config.toml
dataset = "regions of photos with short descriptions (Visual Genome)"
train_examples = 203450
horizontal_flip = true
translate = 0.12
num_labels = 300
init = "torch_default"
residual_init = "zero_last"
adamw_lr_other_params = 0.0016
warmup_steps = 330
Rows from block 6 of a small multi-label image tagger, named by matrix and row number. Rows with one number belong to one neuron. Each number is 128 + 24 x the weight over its row's rms, rounded and kept within 0 to 255. All counts start at 0.
After each neuron's rows are labels from the 100 images, of 14848, where the neuron reaches its highest value: "responds to" is what is common among them. Only what is clearly more common there than usual is listed. The data: regions of photos with short descriptions (Visual Genome).
# fc1: MLP up (model.blocks.6.mlp.fc1.weight, 768x256), inputs 0-127
# fc2: MLP down (model.blocks.6.mlp.fc2.weight, 256x768, transposed), outputs 0-127

fc1.50 [115 136 109 154 105  95 135 124 134 123 115 166 131 133 114 139 162 116 146 155 115 110 137  98 173 134 136 182 118 101 148 125 113 115 100  98 117  94 119 112 191 141 132 184 157 117  99 127 123 179 167 182 165 146 117 123  99 147 122 139 144 146 134 112 107  98 124 132  76 130 126 160 101 117 137 179  98 124 150 155 121 105 131 150  88 139 108 140 157 128 111 134 139 131 125 162 103  90 155 123 145 144 106  98  90 133 143 128  80 132 111 133 119 128 122 151 117 120  66 145 156 142 110 137 120 126  98 109]
fc2.50 [137 117 130 171 169  85 144 147 164 102  95 157 139 116 129 124 126 120 130 138 123  95 128  90 164 140 124 136 154 115 140 143 150 101 162 109 142 138 151 137 106 154 119 143 115 127  80 144 115 115 147 124 104 151 122 127  87 101 120 143 128 119 138 106  82 175 101 139 100 110 119 132 151 130 132 124 109  98 131 122 113 104 150  92 141 117 139 103 121  99 145 124 148 136 130 123 112 163 170 138 132 125 139 152 153 134 171 104 157 149 141 147 144 115  86 175 136  86 108 132  95  95 128 114  93 118  81 132]
responds to: text has "train"

fc1.667 [151 139 105 137 142 163 125 121 121 151  88 167 158 114 149  84 129 170 110 136 101 155 139 137 139 127 131 129 178 109 170  79 160 118 145 145 157 116 153 142 107 112  87 137 120 129 110 139 118 120 148 108  95 138  90 171  73 101 104 121 129  96 107  97 110 156 139 138 147 160 122 159 100  92 117 112 126  90 115 153  90 131 143 161 140 155 162 134 132  75 159  84 131 148 117 149 132 137 150 127 124 122 102 134 110 120 143 189 152 127  93 149 132 119 133 125 114 137 115 164 174 122 142 124 129 120 111 127]
fc2.667 [139 128 100 171 126 154 117 150 129 172 139 113 111 159 112 134 133  87 138 138  90 192 151  78 115 128 156 128 155 119 101 110 108  85 126 130 146 160 126 140 147 118 117 113  94  92  98 115 112 118 132 136 128 158 108 141 143 118 123 179  93 121 111 134 130 132 147 146 120 131 147 129 114 149 134 134 134 124 122 119 151 121 158 142 161  95  99 167 155 155 151 146 120 102 122 112 119  97 128 110 116 119 199 136  83  99  84 129  82 131 164 134 113 125 139 128 122 103 152 165 154 171 138 184 136 126 102 126]
responds to: text has "blue"

fc1.77 [151 100 161 155 125 162 116  98 156 154 136 127 133 151 128 106 146 122 119  85  86 133 123 118 156 125 122  99 143 116  94 140 133 140 129 153 189 119 143 126 108 154 173 130 133 124 131 162 143 159  96 119 109 142 102 141 124  90  91 166 122  92 172 137 128 118 130 155 124 148 129 153 126  80 136 148 118 112 105 100 113 137 189 126 149 119 118 118 152 112 132 135  91 161 106 124 118 115 149 103 108 169 128 101 112 172 117  90 109 168 144 124 135 147 131 140 172 149  75 144 111 139 128 124 165 129 134 170]
fc2.77 [111 121 125 138 132 158 102 143 125 162 133 104 138 125 118 107 115 114 106 112 104 145 114  90 121 146 121 108 172 109 152 157 125 150 126 113 115 143 165 109 125 162 140 110 138 110 104 128 127 144 141 124 109 127 133 102 170 119 126 172 129 134 100 131 129 109 123  99 130 141 119 138 110 146 101 141 123 111 111  90 133 125 133 132  96 129  97 159 127  99 169  63 115 139 154 149 106 135 129 143 156 145 115 107 113 176 117 112 111 124 145  94 116 119 165 115 167 161 127 113 150 118 151 105 150 147 130 113]
responds to: text has "man"

fc1.113 [ 93 100 105 124 146 101 154 145 116 169  84  94  70 113  75 116 129 146 130 109 138 147 150 104  96 149 110 158 146 118 102  98 132 111 151 138 138 145 132  80 114 151 108 148 149 134 108 136 148 108 115 149 154 111  76 102  97 156 149 103 143 109 166 161 113 108 119 199  90 110 107 148 158 134  96 156 128 113 148  81 170 150 140 126 125 140 105  81  99 132 111 121 104  84 161 182 131 144 158 153 129 112 149  83  96 134 118 122 121 112 102 145 118  86 132 159 117 138 151 140  93 136 172 114  94 160 168 152]
fc2.113 [141 144 134 190 147 124 120 113  95 117 118 156 156 157 123 142 143 136 174  96 146 118 146 151 112 142  93 106 114 120 143 109 149 168 136 156 151 115 129 152 122 120 135 123 138 158 121 130 106 151  83 128  73 161 143 153 174 135  99 124 162 125 118 172 156 119  71 128 115  72 147 123 119 119  71 125 107  98 136 136  92 133 117 126 141 142 170 118 179 116 152 165  96 149 132 149 122 108 101 111 134 129 141  99 101 108 155  93 157  98 154 140 143 140 119 120 133 147  93  76 117 114 123 129 179 117 151 128]
responds to: text has "green"

fc1.588 [ 78 156 109 111  60 105 156 123 133 112 159 113 100 104 195  82 123 149 112 107  95 145  64 110 114 127  95 153 111 144 118 122 137  89 114 114 127 122 103 124 119 165 170 159 136  83 116 135 175 168  99 121 121 144 172 100 134 123 129 111  89 115 116 146 143 122  92 144 135 169 129 181 126 137 129  87 135 138 124 127 117 121 117 145 138 146 124 147 106 117 117 175 124 122 167 166  96 116 137 122  71 151  97 113 120  79 120  91 117 150 146 114 112 116  89 125 134 159 163 103 143 117 138 113 115 136 132 128]
fc2.588 [150 121 112 171 141 118 133 149 109 161 113 143 112 143 102  85 158 151 162  84 109  93 113 152  95 142  87 123 101 114 103 137 129 112 132 116 143 117 149 122 152 150 131 132 151 110 131 119 133 125 107 146 193 155 123 134 134 140 122 173 108 187  54 146 106 115  98 141 114 133 120 105 145 124 109 152 120 135 136 155 100 130 121 133 153 101 121  87 127 105 124 104 156 118 140 138 104 108 111 155 129 152 170 141  92 107  81 119  75 115 131 117 155 113 188 140 174 111 117 134 115  72 166 124 122 146 103 134]
responds to: text has "giraffe"

fc1.718 [ 94 164 133 136 105 130 121 124 137 160  99 129 133 132 138 179 167 147 118 116 118 146 164 161 134 121 129 165  95  97 136 124 159 127 108 132 148 118  95 159 140 125 187 159 133 111 120 101 113 103 145 146 140 126 121 115 127 137  96 110 123 121  92 104 149 133  85 142  97 149 153 146 113 119 140 122 109 116  88 114 136 112 126 133 111 114  91 112 126  89 121 124 124 128 122 137 141 136 119 164  68 137 109 118 127 176 153 139  95 116 139 141 161 108 114 117  97 103 145 133 112 151 117 118 144 123 150  77]
fc2.718 [166 150 150 141 111 139  98 148 109 176 117 130 136 137 163 131 123 138 124 110 101 146 146 108 144 174 128 182 103 131 112 124 168 119 132  85 103 117 125 135 134 139  87 150 139 117 131  83 126 107 161 145 164 101 106 138  58 109 114 141 151 116  87 115 139 161 122  95  96 147 161 146 140 128 168 137 122 139 174 151 139 113  88  83 146 118 144 127 133 145 124 114 121 150 162 161 159 134 121 134 138 132 140 111  73 124 132 105 133 190 142 147 126 164 146 108 107 172 179 152 116 122 140 147 148 140 124  99]
responds to: text has "pizza"

fc1.463 [172 117 176 115 173 105 115 101 153 110 127 135 117 119 166 104 102 142 123 147  81 112 140 111 144 137 159 168 135 134 148 123 128 133 145 137 160 113 112 128 124 163 101 136 124 126 169 136  97  98 115 101 104 163  83 130 171 114 157 133 117 140 134 134 166 123 113 130 151 126 119 118 136 114 164  99 123 107 113 155 153 143  91 147 115 103  72 184 153 146 135  98 109 141 124 117 116 108 155 120 110 107 116 142  98 137 134 107 156 124 108 146 119 129 134 111 118 145  83 118 126 144 110 135 121 100 120 142]
fc2.463 [108  89 127 125 139 137  98 139 165 107 107 128 130 123 106 118 111  94 130 146  91 131 122 116 132 117 119 164 106 103 159 114 186  78 129 107 103  81 117 104 139 143 164 148 143 152 116 137 133 148 102 137  75 153 124 125 162 142  92 154 145 113 171 106 141 120 118  92 133 135 145 154 111 124 129  95 151 115 137 115 147 182 108 112 119 144 153 109 116 164 148  97 122 151 105 121 104 129 119 148 159 144 163 135 164 132  96 153 144 134 129 129 152 127 107 134  63 106  90 129 146 142 127 109 133 145  89 116]
responds to: text has "man"

fc1.372 [156 136 120 140 154 131 132 115  92 106 138 112 166 127 133 146 149 118  87 115 105 117  83 106 127 111 112 163 136 124  66 116 185 111 125 170 113 103 117 109  98 115 149 110 146 113 138 150 160  94 137 124 109 173  65  82 108 145 151 115 142 114 139 133 174 146 120 177 135 129 123 133 165 122 156 115 162 142 135 122 154 118 122 160 153 135 106  78 131 103 206 138  99 134 113 116 116 103 124  94 141 128  99 152 103 113 124 109 111 134 131 126 121 156 178 125 152 144 133  93 155 122 119  95 110 136 121  91]
fc2.372 [104 142  85 131 118 116 158 127 148 154  79 115 149 160 116 141 125 153 116  97 110 157 105 124  88 125 115 123 117 165 131  82 137 113 101  71 163 130 108 103 128 100 142 120 146 136 127  78 138 126  93 126 100 161 135 113 172  98  98 150 106 114  91 133 101 134 162 145  93 147 135 155 136 141 119 147 142 123 128 108 135 107  92 113 165 142 124 153 170 132 143 114 152 145 154 141  51 143 135 166 162 140 100 129  98 121 142 128 151 147 107  90 131 155 137 158 110 110 136 138 167 145 121 113  91 151 147 124]
responds to: text has "green"

fc1.285 [ 81  73 134 128  99 137 139 124 107 144 127 134 150 165 126  92 163 147 134 137 106 109  76 102  99 132 118 150 119 137 116 106 116 119 148  89 127 148 141 141 109 160  91  83 118 151 119 120 148 143 161 131 111  64 145 102  95 143 131 139 137 135 121 135 131 130  68 184 149 166 122 165 147 140 147 147 153 108 136  99 154 114 122 143  99 127 143 121 135 140 105 130 113 135 104  92  57 110 130 133 146 132 124 124 126 130 128 128 126 123 154 150 143 125 184 132  84 142 142 103 139 151 129 139 115 134 108 102]
fc2.285 [128 115  97 128  93 156 144  92 135  92 112 125 146 133 129 137 118 144 128 104 102 167 117 123  96 123 129  58  99 140 141 126 144 162 117 166 160  75  93 134 100 138 142 123 123 114 149 137 111 132 168  97 119 115 153 112 110 152 129 122 136 123 121 109 169 120 125 142 110 154 116 117 163 146 147 140 122 134 151 117  92 140 165  99 128 159 131 107 174 118 149  93 115 128  98 135 141 110 173 110 152 105 137  96 122 167 150 151 135 103 155 120 120 100 128 148  87 121 174 145 122 147 130 148 119 120 140 115]
responds to: text has "tree"

fc1.593 [ 97 149 124 141 150 140 135 139 132 152 135 131 119 138 134 131 118 133 136 115 141  91 127 106 148 120 113 117 146 115 124 137  80 116 162 117 146 141 107  85 124 134 149 130 109 121 121 110 116 147 155 142 121 128 105 110 202 117 132 176 116 123 183 149 154 159  97 154 118 109 139 149 158  36 161 120 105  93 127 186 120 143 117 140 134 100 111 181 132  91 111 111 103 165 100 117 114 110 108 133 102 133 118 116 109 115 102 122 169 138 123 100 106 152 134 152 111 150 134 123  69 129 134  87 162 149 122 158]
fc2.593 [122 132 103  94 107 161 123 146 125 125 121 132 115 160 124 114 117 111 137 129  86 127 150 109 178  97 100 100 141 116 116 118 114 156 101 129  96 131 130 153 162 108 128 107 115 190 162 123 145 145 136  73 110 118 101  93 116 150 150 118  92 113 113 104 142 125 176  88 107 151 112 154 146 120 128 138 154 132 141  90 147 160 133 115 149 151 152 127 109 170 158  82 104 125 168 120 152 134 133 140 116 139 142 121 129 108  55 156 147 132 198 171 141 131 141 130  99 134  99 121 124 142 136  70 128 145 113  95]
responds to: text has "man"

fc1.432 [110 126 116 133 116 144 186 109 171 141 124 101 131 146  91 133 128 167 128 128 127  82 157 119 108 132 130 149 153 117 117 141 120 103 142 141 145  85 149 125 110 141 149 142 143 124 148 131 119 122 123 144 172 138 153  88 102 162 105 119  94 123 152 146 138 152  67 127 116 130 120 138 147 160 138 136 117 137 152  94 124  87 114  92  94 153 143 125 164 136 117 154 103 130 134  74 119 113 121 113 138 143 160 102  93 139 108 117  99 115 124 138 105 110  80 163 148 120 152 122 132 122  83 137 150 127 113 139]
fc2.432 [119 113 150 132 105 155 105 122  88 113 153  93 108 149 133 147  83 187 129 115 146 162 132 152 126 169 144 108  96 107 109 130 118 170  73 139 106  94  96 127 122 101 160 161 122 107  97 112 152 141 110 135 138 127 111  95 136 108 123 100 119 158 108 136 101 146 134 136 149 132 130 166 122 128  86 129 161 116 121 117 149 141 129 120 145 137 160 133 131 129 153 126 132  58 117 168 142 136 141 147  98 121 143 195 123 139 138 138 140 138 143  87  81 126 184 129 106 162 164 145 167 132 134 127 120  98 174 137]
responds to: text has "sign"

fc1.212 [139 141 139 122 127  79 127 110 193 125 138 126 153 132  94 146 141 185 133  96 105 114 148  99 114 171 154 136 131 146 121 141 132 171 165  76 157 109 169 107 124 155 133 118  87 104 127 131 167 103 120 141 155 129 133 144 131 149 134 149 141 148  91 162 158 130  93 101 164  87 113 161  90 111 151 151 109 104 147 108 161 164  87 119 143  90 103 163 165 102 142 165 122 108 147  94 115 115  87 146 105 143 166 115 125 104 116 164  76 142 143 127 114 126 221 129 111 102 145 136 117 104 113 144 119 129 111 142]
fc2.212 [113 112 117 106 144  86 116  83 151  83 149  92 143 147 127 139  99 112 112 140 142 133 100 150 131 110 140 158 184 136 124 144 137 160 146 121 131  90 140 144 116 164 113 115  90 147 154 131 127 125 120  86 151 130 134 136 142 101 151 131 119  93 137 120 107 149 116 108 139 149 102 114 108 112 141  96 159 165 124 119 121 169 141 131 113 137 120 137 131 159 119 118 156 146 122 101 106 138 146 113 122  92 129 135 167 117 184 105  92 109 107 114 110 114 140 162 148 115  80  68 145 138 138 134 113  82 128 126]
responds to: text has "sign"

fc1.429 [ 72  87 136  92 115 108 131  97 127 100 110 103 130 132 135  93 126 127 143 116 184 132 129  99 144 155 146 152 122 121 125 167 158 111 108 125 126 141 103 133 109 136  79 108 134 178  86 108 130 157 142 134  95 117 125 124 149 122  93 141 145 152 150 139 113 121 115 123 149 129 147 126 146 125 138 146 146 137 139  83  89  96 128 116 126 172 154 120 166 121  95 115 173 112  94 154 130 113 105 131 115 130 106 139 100 130 136 146 133 123 140 153 110 133 127  95 103 115 116 119 106 130 133 129 102 145 100 122]
fc2.429 [149 165 161 114  93 163 129 135 137 165 104 147 181  74 106 152 116 140 109 149 110 139 131  94 149 120 125 108 117 156 106 116 114 122  96 161 130 151 127 110 109 150 164 187 137 145 148  91 103 121 148  72 135  82 136 156 111 115 132 120 185 121 130 110 107  93 118 146 140 154 153 121 109 112 118 133 117 116 113 168 153 152 185 125 111 122 129  93  98 175 187 133 116 137 146 149 103  99  95 127 105 206 123 156 102 120 149 163 149 164 128 105 135 152 121 118 127 150 144  85 110 167  90 151 125 111 102 110]
responds to: text has "elephant"

fc1.81 [115 144 140 124 162 141 111 102  56 139 102 149 142 159 142 115 153  74 100 133 100  78 130 107  86 143 138 203 109 128 114 141 139  97  80 149 108  84 121 129 132 143  44 132 132  92 129 134 123 126 104 125 133 109 148 134 151 122 141 117 120 171 156 162 136  92 116 133 120 116 143 114 157 113 160 128 128 130 101 101 116 103 139 167 147 118 153 175 148 127 117 125  90 118 106 120 141 153 120 156 119 172 138 154 100 149 104 146 194 105 134 118 145 161 164 107 169  73 111 120 160 136 119 119 119 105 109 134]
fc2.81 [148  90 133 138 147 117 148  89 149 108 122 137 137 101  98  81 147 102 121 139 125 137 148 154 126 106 104 145 151 111 176 143  79 150 120 136 142 108 117 157 164 116 148 140 123  94  96  89  96 155 132 133 149 188 131 142 126 120 128 134 119 135 156 102 109 104 153 151 114  99 113 108 141 133 174 147 161 134  91 118 155 132 125 136 122 154 133 134 134 148 114 123 113  76  93 109 136 158 118 135 114 127  96  93 162 154 100 140 159 132 148 159 105 137 159 134 151 144 157 165 128 131 166 111 146 117 149  79]
responds to: text has "zebra"

fc1.262 [111 121 142 131 114 148  86 103 125 123  71 126 182 117 133 115 200 104 138 108 104 121 139 139 101 149 111 136 111 169 138  75 152 101 127 149 137 107  99 137 128 140  66 136 132 149 118 137  99 118 111 102 238 114 136 160 137  78 119 124 114 141 102 137 146 119 100 121 124 125 149 122 166 127 128 162 135 105 129 138  94 138 147 145  87 117 132 147 134 133 145 128 144 133 107 136 137 121 105 139 113  92 114 118 132 119 103 180 122 109 111 139 128 144 134 133 122 173 115  99 108 167 117 114 151 168 129 169]
fc2.262 [141 151 169 110 190 167 104 151 137 111 102 101 144  89 133  72 127 128 111 128 135 112 114 141 100 105 106 117 106 145 164 138  86 128 107 129  92 146 123 128 133 121 126 142  78 174 140 169 140  88 142 104 107 161 155 127 137 111 130 114 143 146 101 129 109 163 133  72 129 118 131 138 125 127 119 103 127 166 157 114 154 137  81 116 151 176 129 119 110 140 125 159 130 172 101 160 104 124 132 129 110 123 109 151 121 123 114 128 112 136 178 128 107 117 124 156 166 128 129 128 102 145 136 162 102 142 136  80]
responds to: text has "zebra"

fc1.617 [159 124  91 169 133 102 111 125 106 101 155 126 120 138 141 109 149 146 125 151 100 144 136  86 147  99  89 153 128 115 129  60 137 113 116 101 174 108 159 123  92 167  99 126 105 104 142 132 103 146  97 132 123 121 123 148 164 106 122 154 113 107 108 155 133 136 112 125 158 133 153 129 142 176 164 112 133 128 109 104 133 160 145 116 144 128 130  97 130 132 161 132 123 156 104 104 118  96  97 135 157 142 126 141 126 136 125 101  87 115 129 165 190 130 138 125 103 141 107 110 125 151 135  90 112 153 125 100]
fc2.617 [100 115 104 163 105 153 114 161 148 168 102 124 108 144 138 145  84 172 165 106 107 131 119 122  98 131 107 140 146  95 114 156 119 156 140 114 114 124 146 119 126 124 118 103 140 117 121 113 164 145 162 122 154 107  97 148 102 126 114 141 130 136 125 150 132 105 168 101 113 135 119 131 120 169 135 164 120 146 124 103 137 143 126 125 139 140 126 145 197 143 124 156  73 153 116 152 138 110 131 120 119 153 122 148 101 133  90 117 179 142 153 128 137 147 119 171 113  88 111 115 149 112  96 147 173 103 121 141]
responds to: text has "green"

fc1.650 [174 171 105 113  90 142 107 139 120 110 142  94 172 111  96  74 161 124 130 164 138 166 122 120 128 165 154 150 115 142 146 174 151 127 143 133 117 101 118 177  98 114 124 129 156 156  81 131  96 165 140 120 106 152 162 127 121 129 122 119 136 127 107 153 131 132 137 145 146 116 103 119 151 123 112 142 157 133 118 139 124 105 151 116 118 146 113 160 134 125  87 138 164 130 117 113  81 155  91 152 116  98 139  96 114 120 124 165 139 107 126 114 123 162  98  95 155 144 110 104 130  98 184 140  77 123  92 121]
fc2.650 [116 139 162 122 137 137 170 140  76 130 144 103 133 115 118 129 127 144 127 157 139 152  96 102 123 126 133 119 118 121  98  99 162 140 131 148 166 145 118  97 131 148 182 125 140 137 141 131 101 171 125 167 139 114 140 128 116 121 153 106 110 152 159 119 123 128  93 122 132 141 100 182 154 126 118 119 192 108 119 150 123 126 165 121  88 151 164  91 121 165 141 113 135 128 171 114 142 167 106 110  93 176  61 159 151 160  91 104 144 139 117 110 126 172 129 109 121 102 104 115 122 148 142 139 139 129 132 126]
responds to: text has "elephant"

fc1.580 [112 130  82 107  70 143 121 126 162 135 133 113 118 128 125 118 199 139 102 143 134 126  65 126  80 115 132 102 141 134 136 131 130 100 134 127 119 129 103 152 119 113 129 156 113 142 106 124 134 148 160 132 148 135  93 139 116 154  74 153  98 126 155 116 135 113 109 109  86 157 101 157 110 143 108  89  98 142 150 139 120 161 137 127 136 131 156  99 157 125 127 157 127 116 124 148  86 144  72 104 104 154  84 118  99 108 120 151 129  98 137  94 137 128 138 141  82 118 164 140 153 157 142 148 146 111 146 153]
fc2.580 [150 134 138 130 109 120 112 109 136  85 127 148 109  98 126 151 140 137  99 100 136 105 120 134 132 138 112 108 167 124 127 121 122 114  95 136 104 121 136 115 102 145 150 150 194  99 127 125 125 137 144 156 155 118 123 134 133 124 174 126 136 115  77 169 154 158  90 137 133 129 126 136 120 129 116 108 132 160  97 104 122 169 128 170 110 145  87 111 107 125 175 130 151 157 160 134  98 148 111 164 132  98 142 120 163 108 176 112 135 126 119 107 119 142 110 117  68 130  85 103 110 103 138 122 118 142 111 145]
responds to: text has "clock"

fc1.676 [122 152 111 161 133 129 144 129 129 100  72 168 131 138 127 183 150 143  85  76 109 123 161 123 135 114 121 126 131 117 115 125 133 138 129 126 123 140 109 134 120 113   2 136 141 103 174 152 141 153 114 114 129 115 109 146 154 130 138  97 145 138 104 127 146 115 110 102 103 121 163 118 104 153 139 138 127 134 139 126 131 115 125 131 120 131 180 157 107 157  83 136 132 119 137 109  95 146 150 138  79 142 134  87  91 117 123 116 130 148 128 126 123 161 170 130  88 125 114 142 130 149  92 117  89 103 139 126]
fc2.676 [160 165 127 165 109 138 143 136 133 187 120 111 158 144 133 157 150 120 157 137 137 163 147 110 116 101 100 180 166  91 143 168 105 104 172 162 104 133 134 124 167  82  84 151 134 149 193 151 131 111 122 158 115 118 168 169  98 143 116 112 113 124 105 152 159 171 186 116 149 122 108  89  88 120 114 107  96 157 137 143 157 150 115 126 134 125 123 103 121 108 115 116 125 118 116 125 100 114 173  92 140 158 110 174 161 139 143 161 186 119  89  92 116 107 126 121 134 115 122 139 124 137 105 136  91 118 149  91]
responds to: text has "zebra"

fc1.433 [112 131 117 111 130 120 112 106 129  83 115 119 166 135 105 124 146 113 138 116 171 133  89 149 123 125 172 135  94 136 131 105 132 135 170 142 132 123 129 100 123 129 160 145  96 131 157  94 132 119 130 125 137 107 130 111 112 134 154 107 128 123 121 112 164 108  83 131 111 100 111  84 168 112 121 122 129 103 112 122  88 179 111 138 147 136 117 128 123 108 126 143 114 117 157 140 179 102  76 165 105 152 129 155  85 122 117 108  91 174  97  98 171 161 151 155 133 145 119  98 148 137 136 144 128 120 127  88]
fc2.433 [140 140  96 124 102  97 142 165 123 116 133 124 106 167 140 194 170 137 127  79 139 116 124 127 124 120  98  92 119 133  83 132 148 129 146 106 154 178 135  86 125  69 113 142 130 136  88 141 178 154 110 106 140  62 107 130  93 110 115 135 133 107 101 106 159  92 170 150 136  76 134 103 113 123 125 121 136 131  75 151 120 137 109 129 143 106 127 119 139 163 127 141 138 133 185 132 122 144 111 164  98 143 100 111 100 150 121 132 114 154  92  97  89 113 147 131 121 107 126  90 136 127 144 151 129 182 113 142]
responds to: text has "pizza"

fc1.295 [140 149  98 147 100 136 122 138 134  97 133 155 141 143 131 137 156  95 132 106  90 111 112 133 137  85 120 151 152 125 157 140 133 125  90 179 151  90 119 140  93 134 158 122 100  97 146  84 132 139 177 144 153 132 121  80 143  64 116 147 135 113 134 184  61 120  68 124  95 148 119 149 146 114 119 142  92 144 145 167 140 142  92 125 124 140 103 118 138 109 118 152 153 122 118 135  89  93 121 105 145 125 135 104 146 102 151 123 136 138 125  88 105 126 133 155 107 120 112 104 140 146 158 133 135 139 156 135]
fc2.295 [127  88 151 131 152 136 114 131 118 122  92 137  80 116 146 148 126 119 131 107  97 135 112 114 132 131 132 121 113 133 161 124 125 108 164 138 200 158 149 106 127 166 149 117 124 147 112 117 131 127  79  82 118 148 116 133 103 152 144 143 100 122 125  77  68 139 141 161 108  91 125 104 128 165 155 119 153 156  63 116 167 132 133 124 154 126 136 149  65 115 117 161 200 133  92 120 121 108 145 135 148 146 155 107 100 137 199 112 157 151 117 149 160 142 118  90 157 190 135 155  73 154 159 114 145 149 107 129]
responds to: text has "clock"

fc1.232 [168 114 110 143 133 173 118 149 123 119  99 153 114 129 106 166 130 119 107 120 152 147 142 102 131 102 106 164 139 160 142 136 146 154 141 106 136 174 128 135 134 178  88 134 101  96 146 121 132 112 113 166 175 189  87 122  98 172 132 138  62  94 127 110 112 133 137 120 171 141 126 125 145 117 171  99  93 123 150 116 117 111 136 130 101 116 157 106  64 139 165 149 124  96 132  88 134 117 115 136 106 124 114 116 114 140 119 119 117 178 127 106 134 145 173 137 117 132 151 144 102 137 120 134 120 152 122 139]
fc2.232 [128 149 130 135 127 115 152 114  87  92 164 100 157  90 117 162 131 127 105 125 151 100 114 166 127  90 156 144 144 136 128  95 122 167 126 184 169 124 128  98 123 110 172 121 148 125 148 142 114  97 115 148 129 161 185 142 154  70 136 154 171 164 136 116 168  84 113 111  99 169 106 125 133 160 117 116 122 155 115 125 133 102 135 147 104 162 132 113  97 125 116 117 106  95 143  92 136 145 112 103 149 110 153 167  90 131 136 146 108 130 108 192 133 149 130 122 134 114 155 134 144 120 117 111 139 142 112 104]
responds to: text has "horse"; text has "brown"

fc1.495 [ 97  94 105 142 124 104 145 125 151 124 165 133 151 185 194 147 119  97 138  78  75 122 128 121 114 132 127 161 135 149 128 167 139  98 143 121 145 148 113 115 137 131  90 167 122 150 122 139 116 136 140 152 132 124 107 100  80 129 119 131 132 129 102 132 141 145 115 119 142 124 119 154 118 134 108 177 117 134 144 101 133 122 152 161 145  99 160  90 156 177 194 116  80 103 132 120  57  82 119 159 127 101 132 109 110 135  88  53 115 120  93 124 138 129 131 117  96 146 105 118 100 156 125 141 166 145 138 130]
fc2.495 [159 131 120 124 158 114 135 109 106 119 159 124 177  78 166 125 123 114 160 115 163 167 123 124 122 132  97 141  90 109 129 113  95 169 159 157 126 120  79 146 142 139 133 116 146  98 109  80 129 123 120  98 152 165 121 134 141 133 139 158 171 136 160 101 131 146 185 140 168 157 120 154 105 150 118 107 156 111 146 155 110 162 104 105 123 165 130 121 125 105 170 140 149 125 120 153 143 126 145  68 126 124 169 163 174 113 157 110 151 131 152 137 122 147 174 165 145 167 147 125 170 173  82  88 124 112 136  97]
responds to: text has "sign"

fc1.351 [128 138 147 159 110 107 102 114 108 139 158 156 143 133 131  95 133  95  90 143 134 166 146 139 126 152 112 120 120 144 148 117 166  99 105 130  97 131 154 140  85 116 132  80 130 142 121 151 100 147 173 134 146 135 142 122 114 128 159  98 137 113 108  83 140 118 142  90 120 126 139 123 121 153 145 141 131 120  99 128 112 132 155 115 143 162 132 112 145  89  89 151 131  79 135 152  92 107 140 112 110 147  98 126 151 125 143 127 145  95 129  84 131 130 117 154 144 126 144 110  81 140 121  82 144 126 140 114]
fc2.351 [ 85  86 105 162 142 113  94 189 114 118 106 142 129  83 143 172 160 135 114 148  77 119 124 165 110 149 180 133 155 135 130 137 160 144 134 115 131 101 133 135 128 129 161  99 146  94  93 141 125 112 111 125 136 114 114 116 129 107 151 117 142 109 175 107 128  99 113 143 157 102 145 102 105 134 113 127 137 145  73 181 106 118 143  97 154 127  99  94 142 129  69 113 101 130 133 175 115 149 141 151 113 130 102 133  89 126 153 110 139 144 151 130 151 151 121 127 156 131 140 174 122 143 137 136 126 150  89 100]
responds to: text has "sky"; text has "white"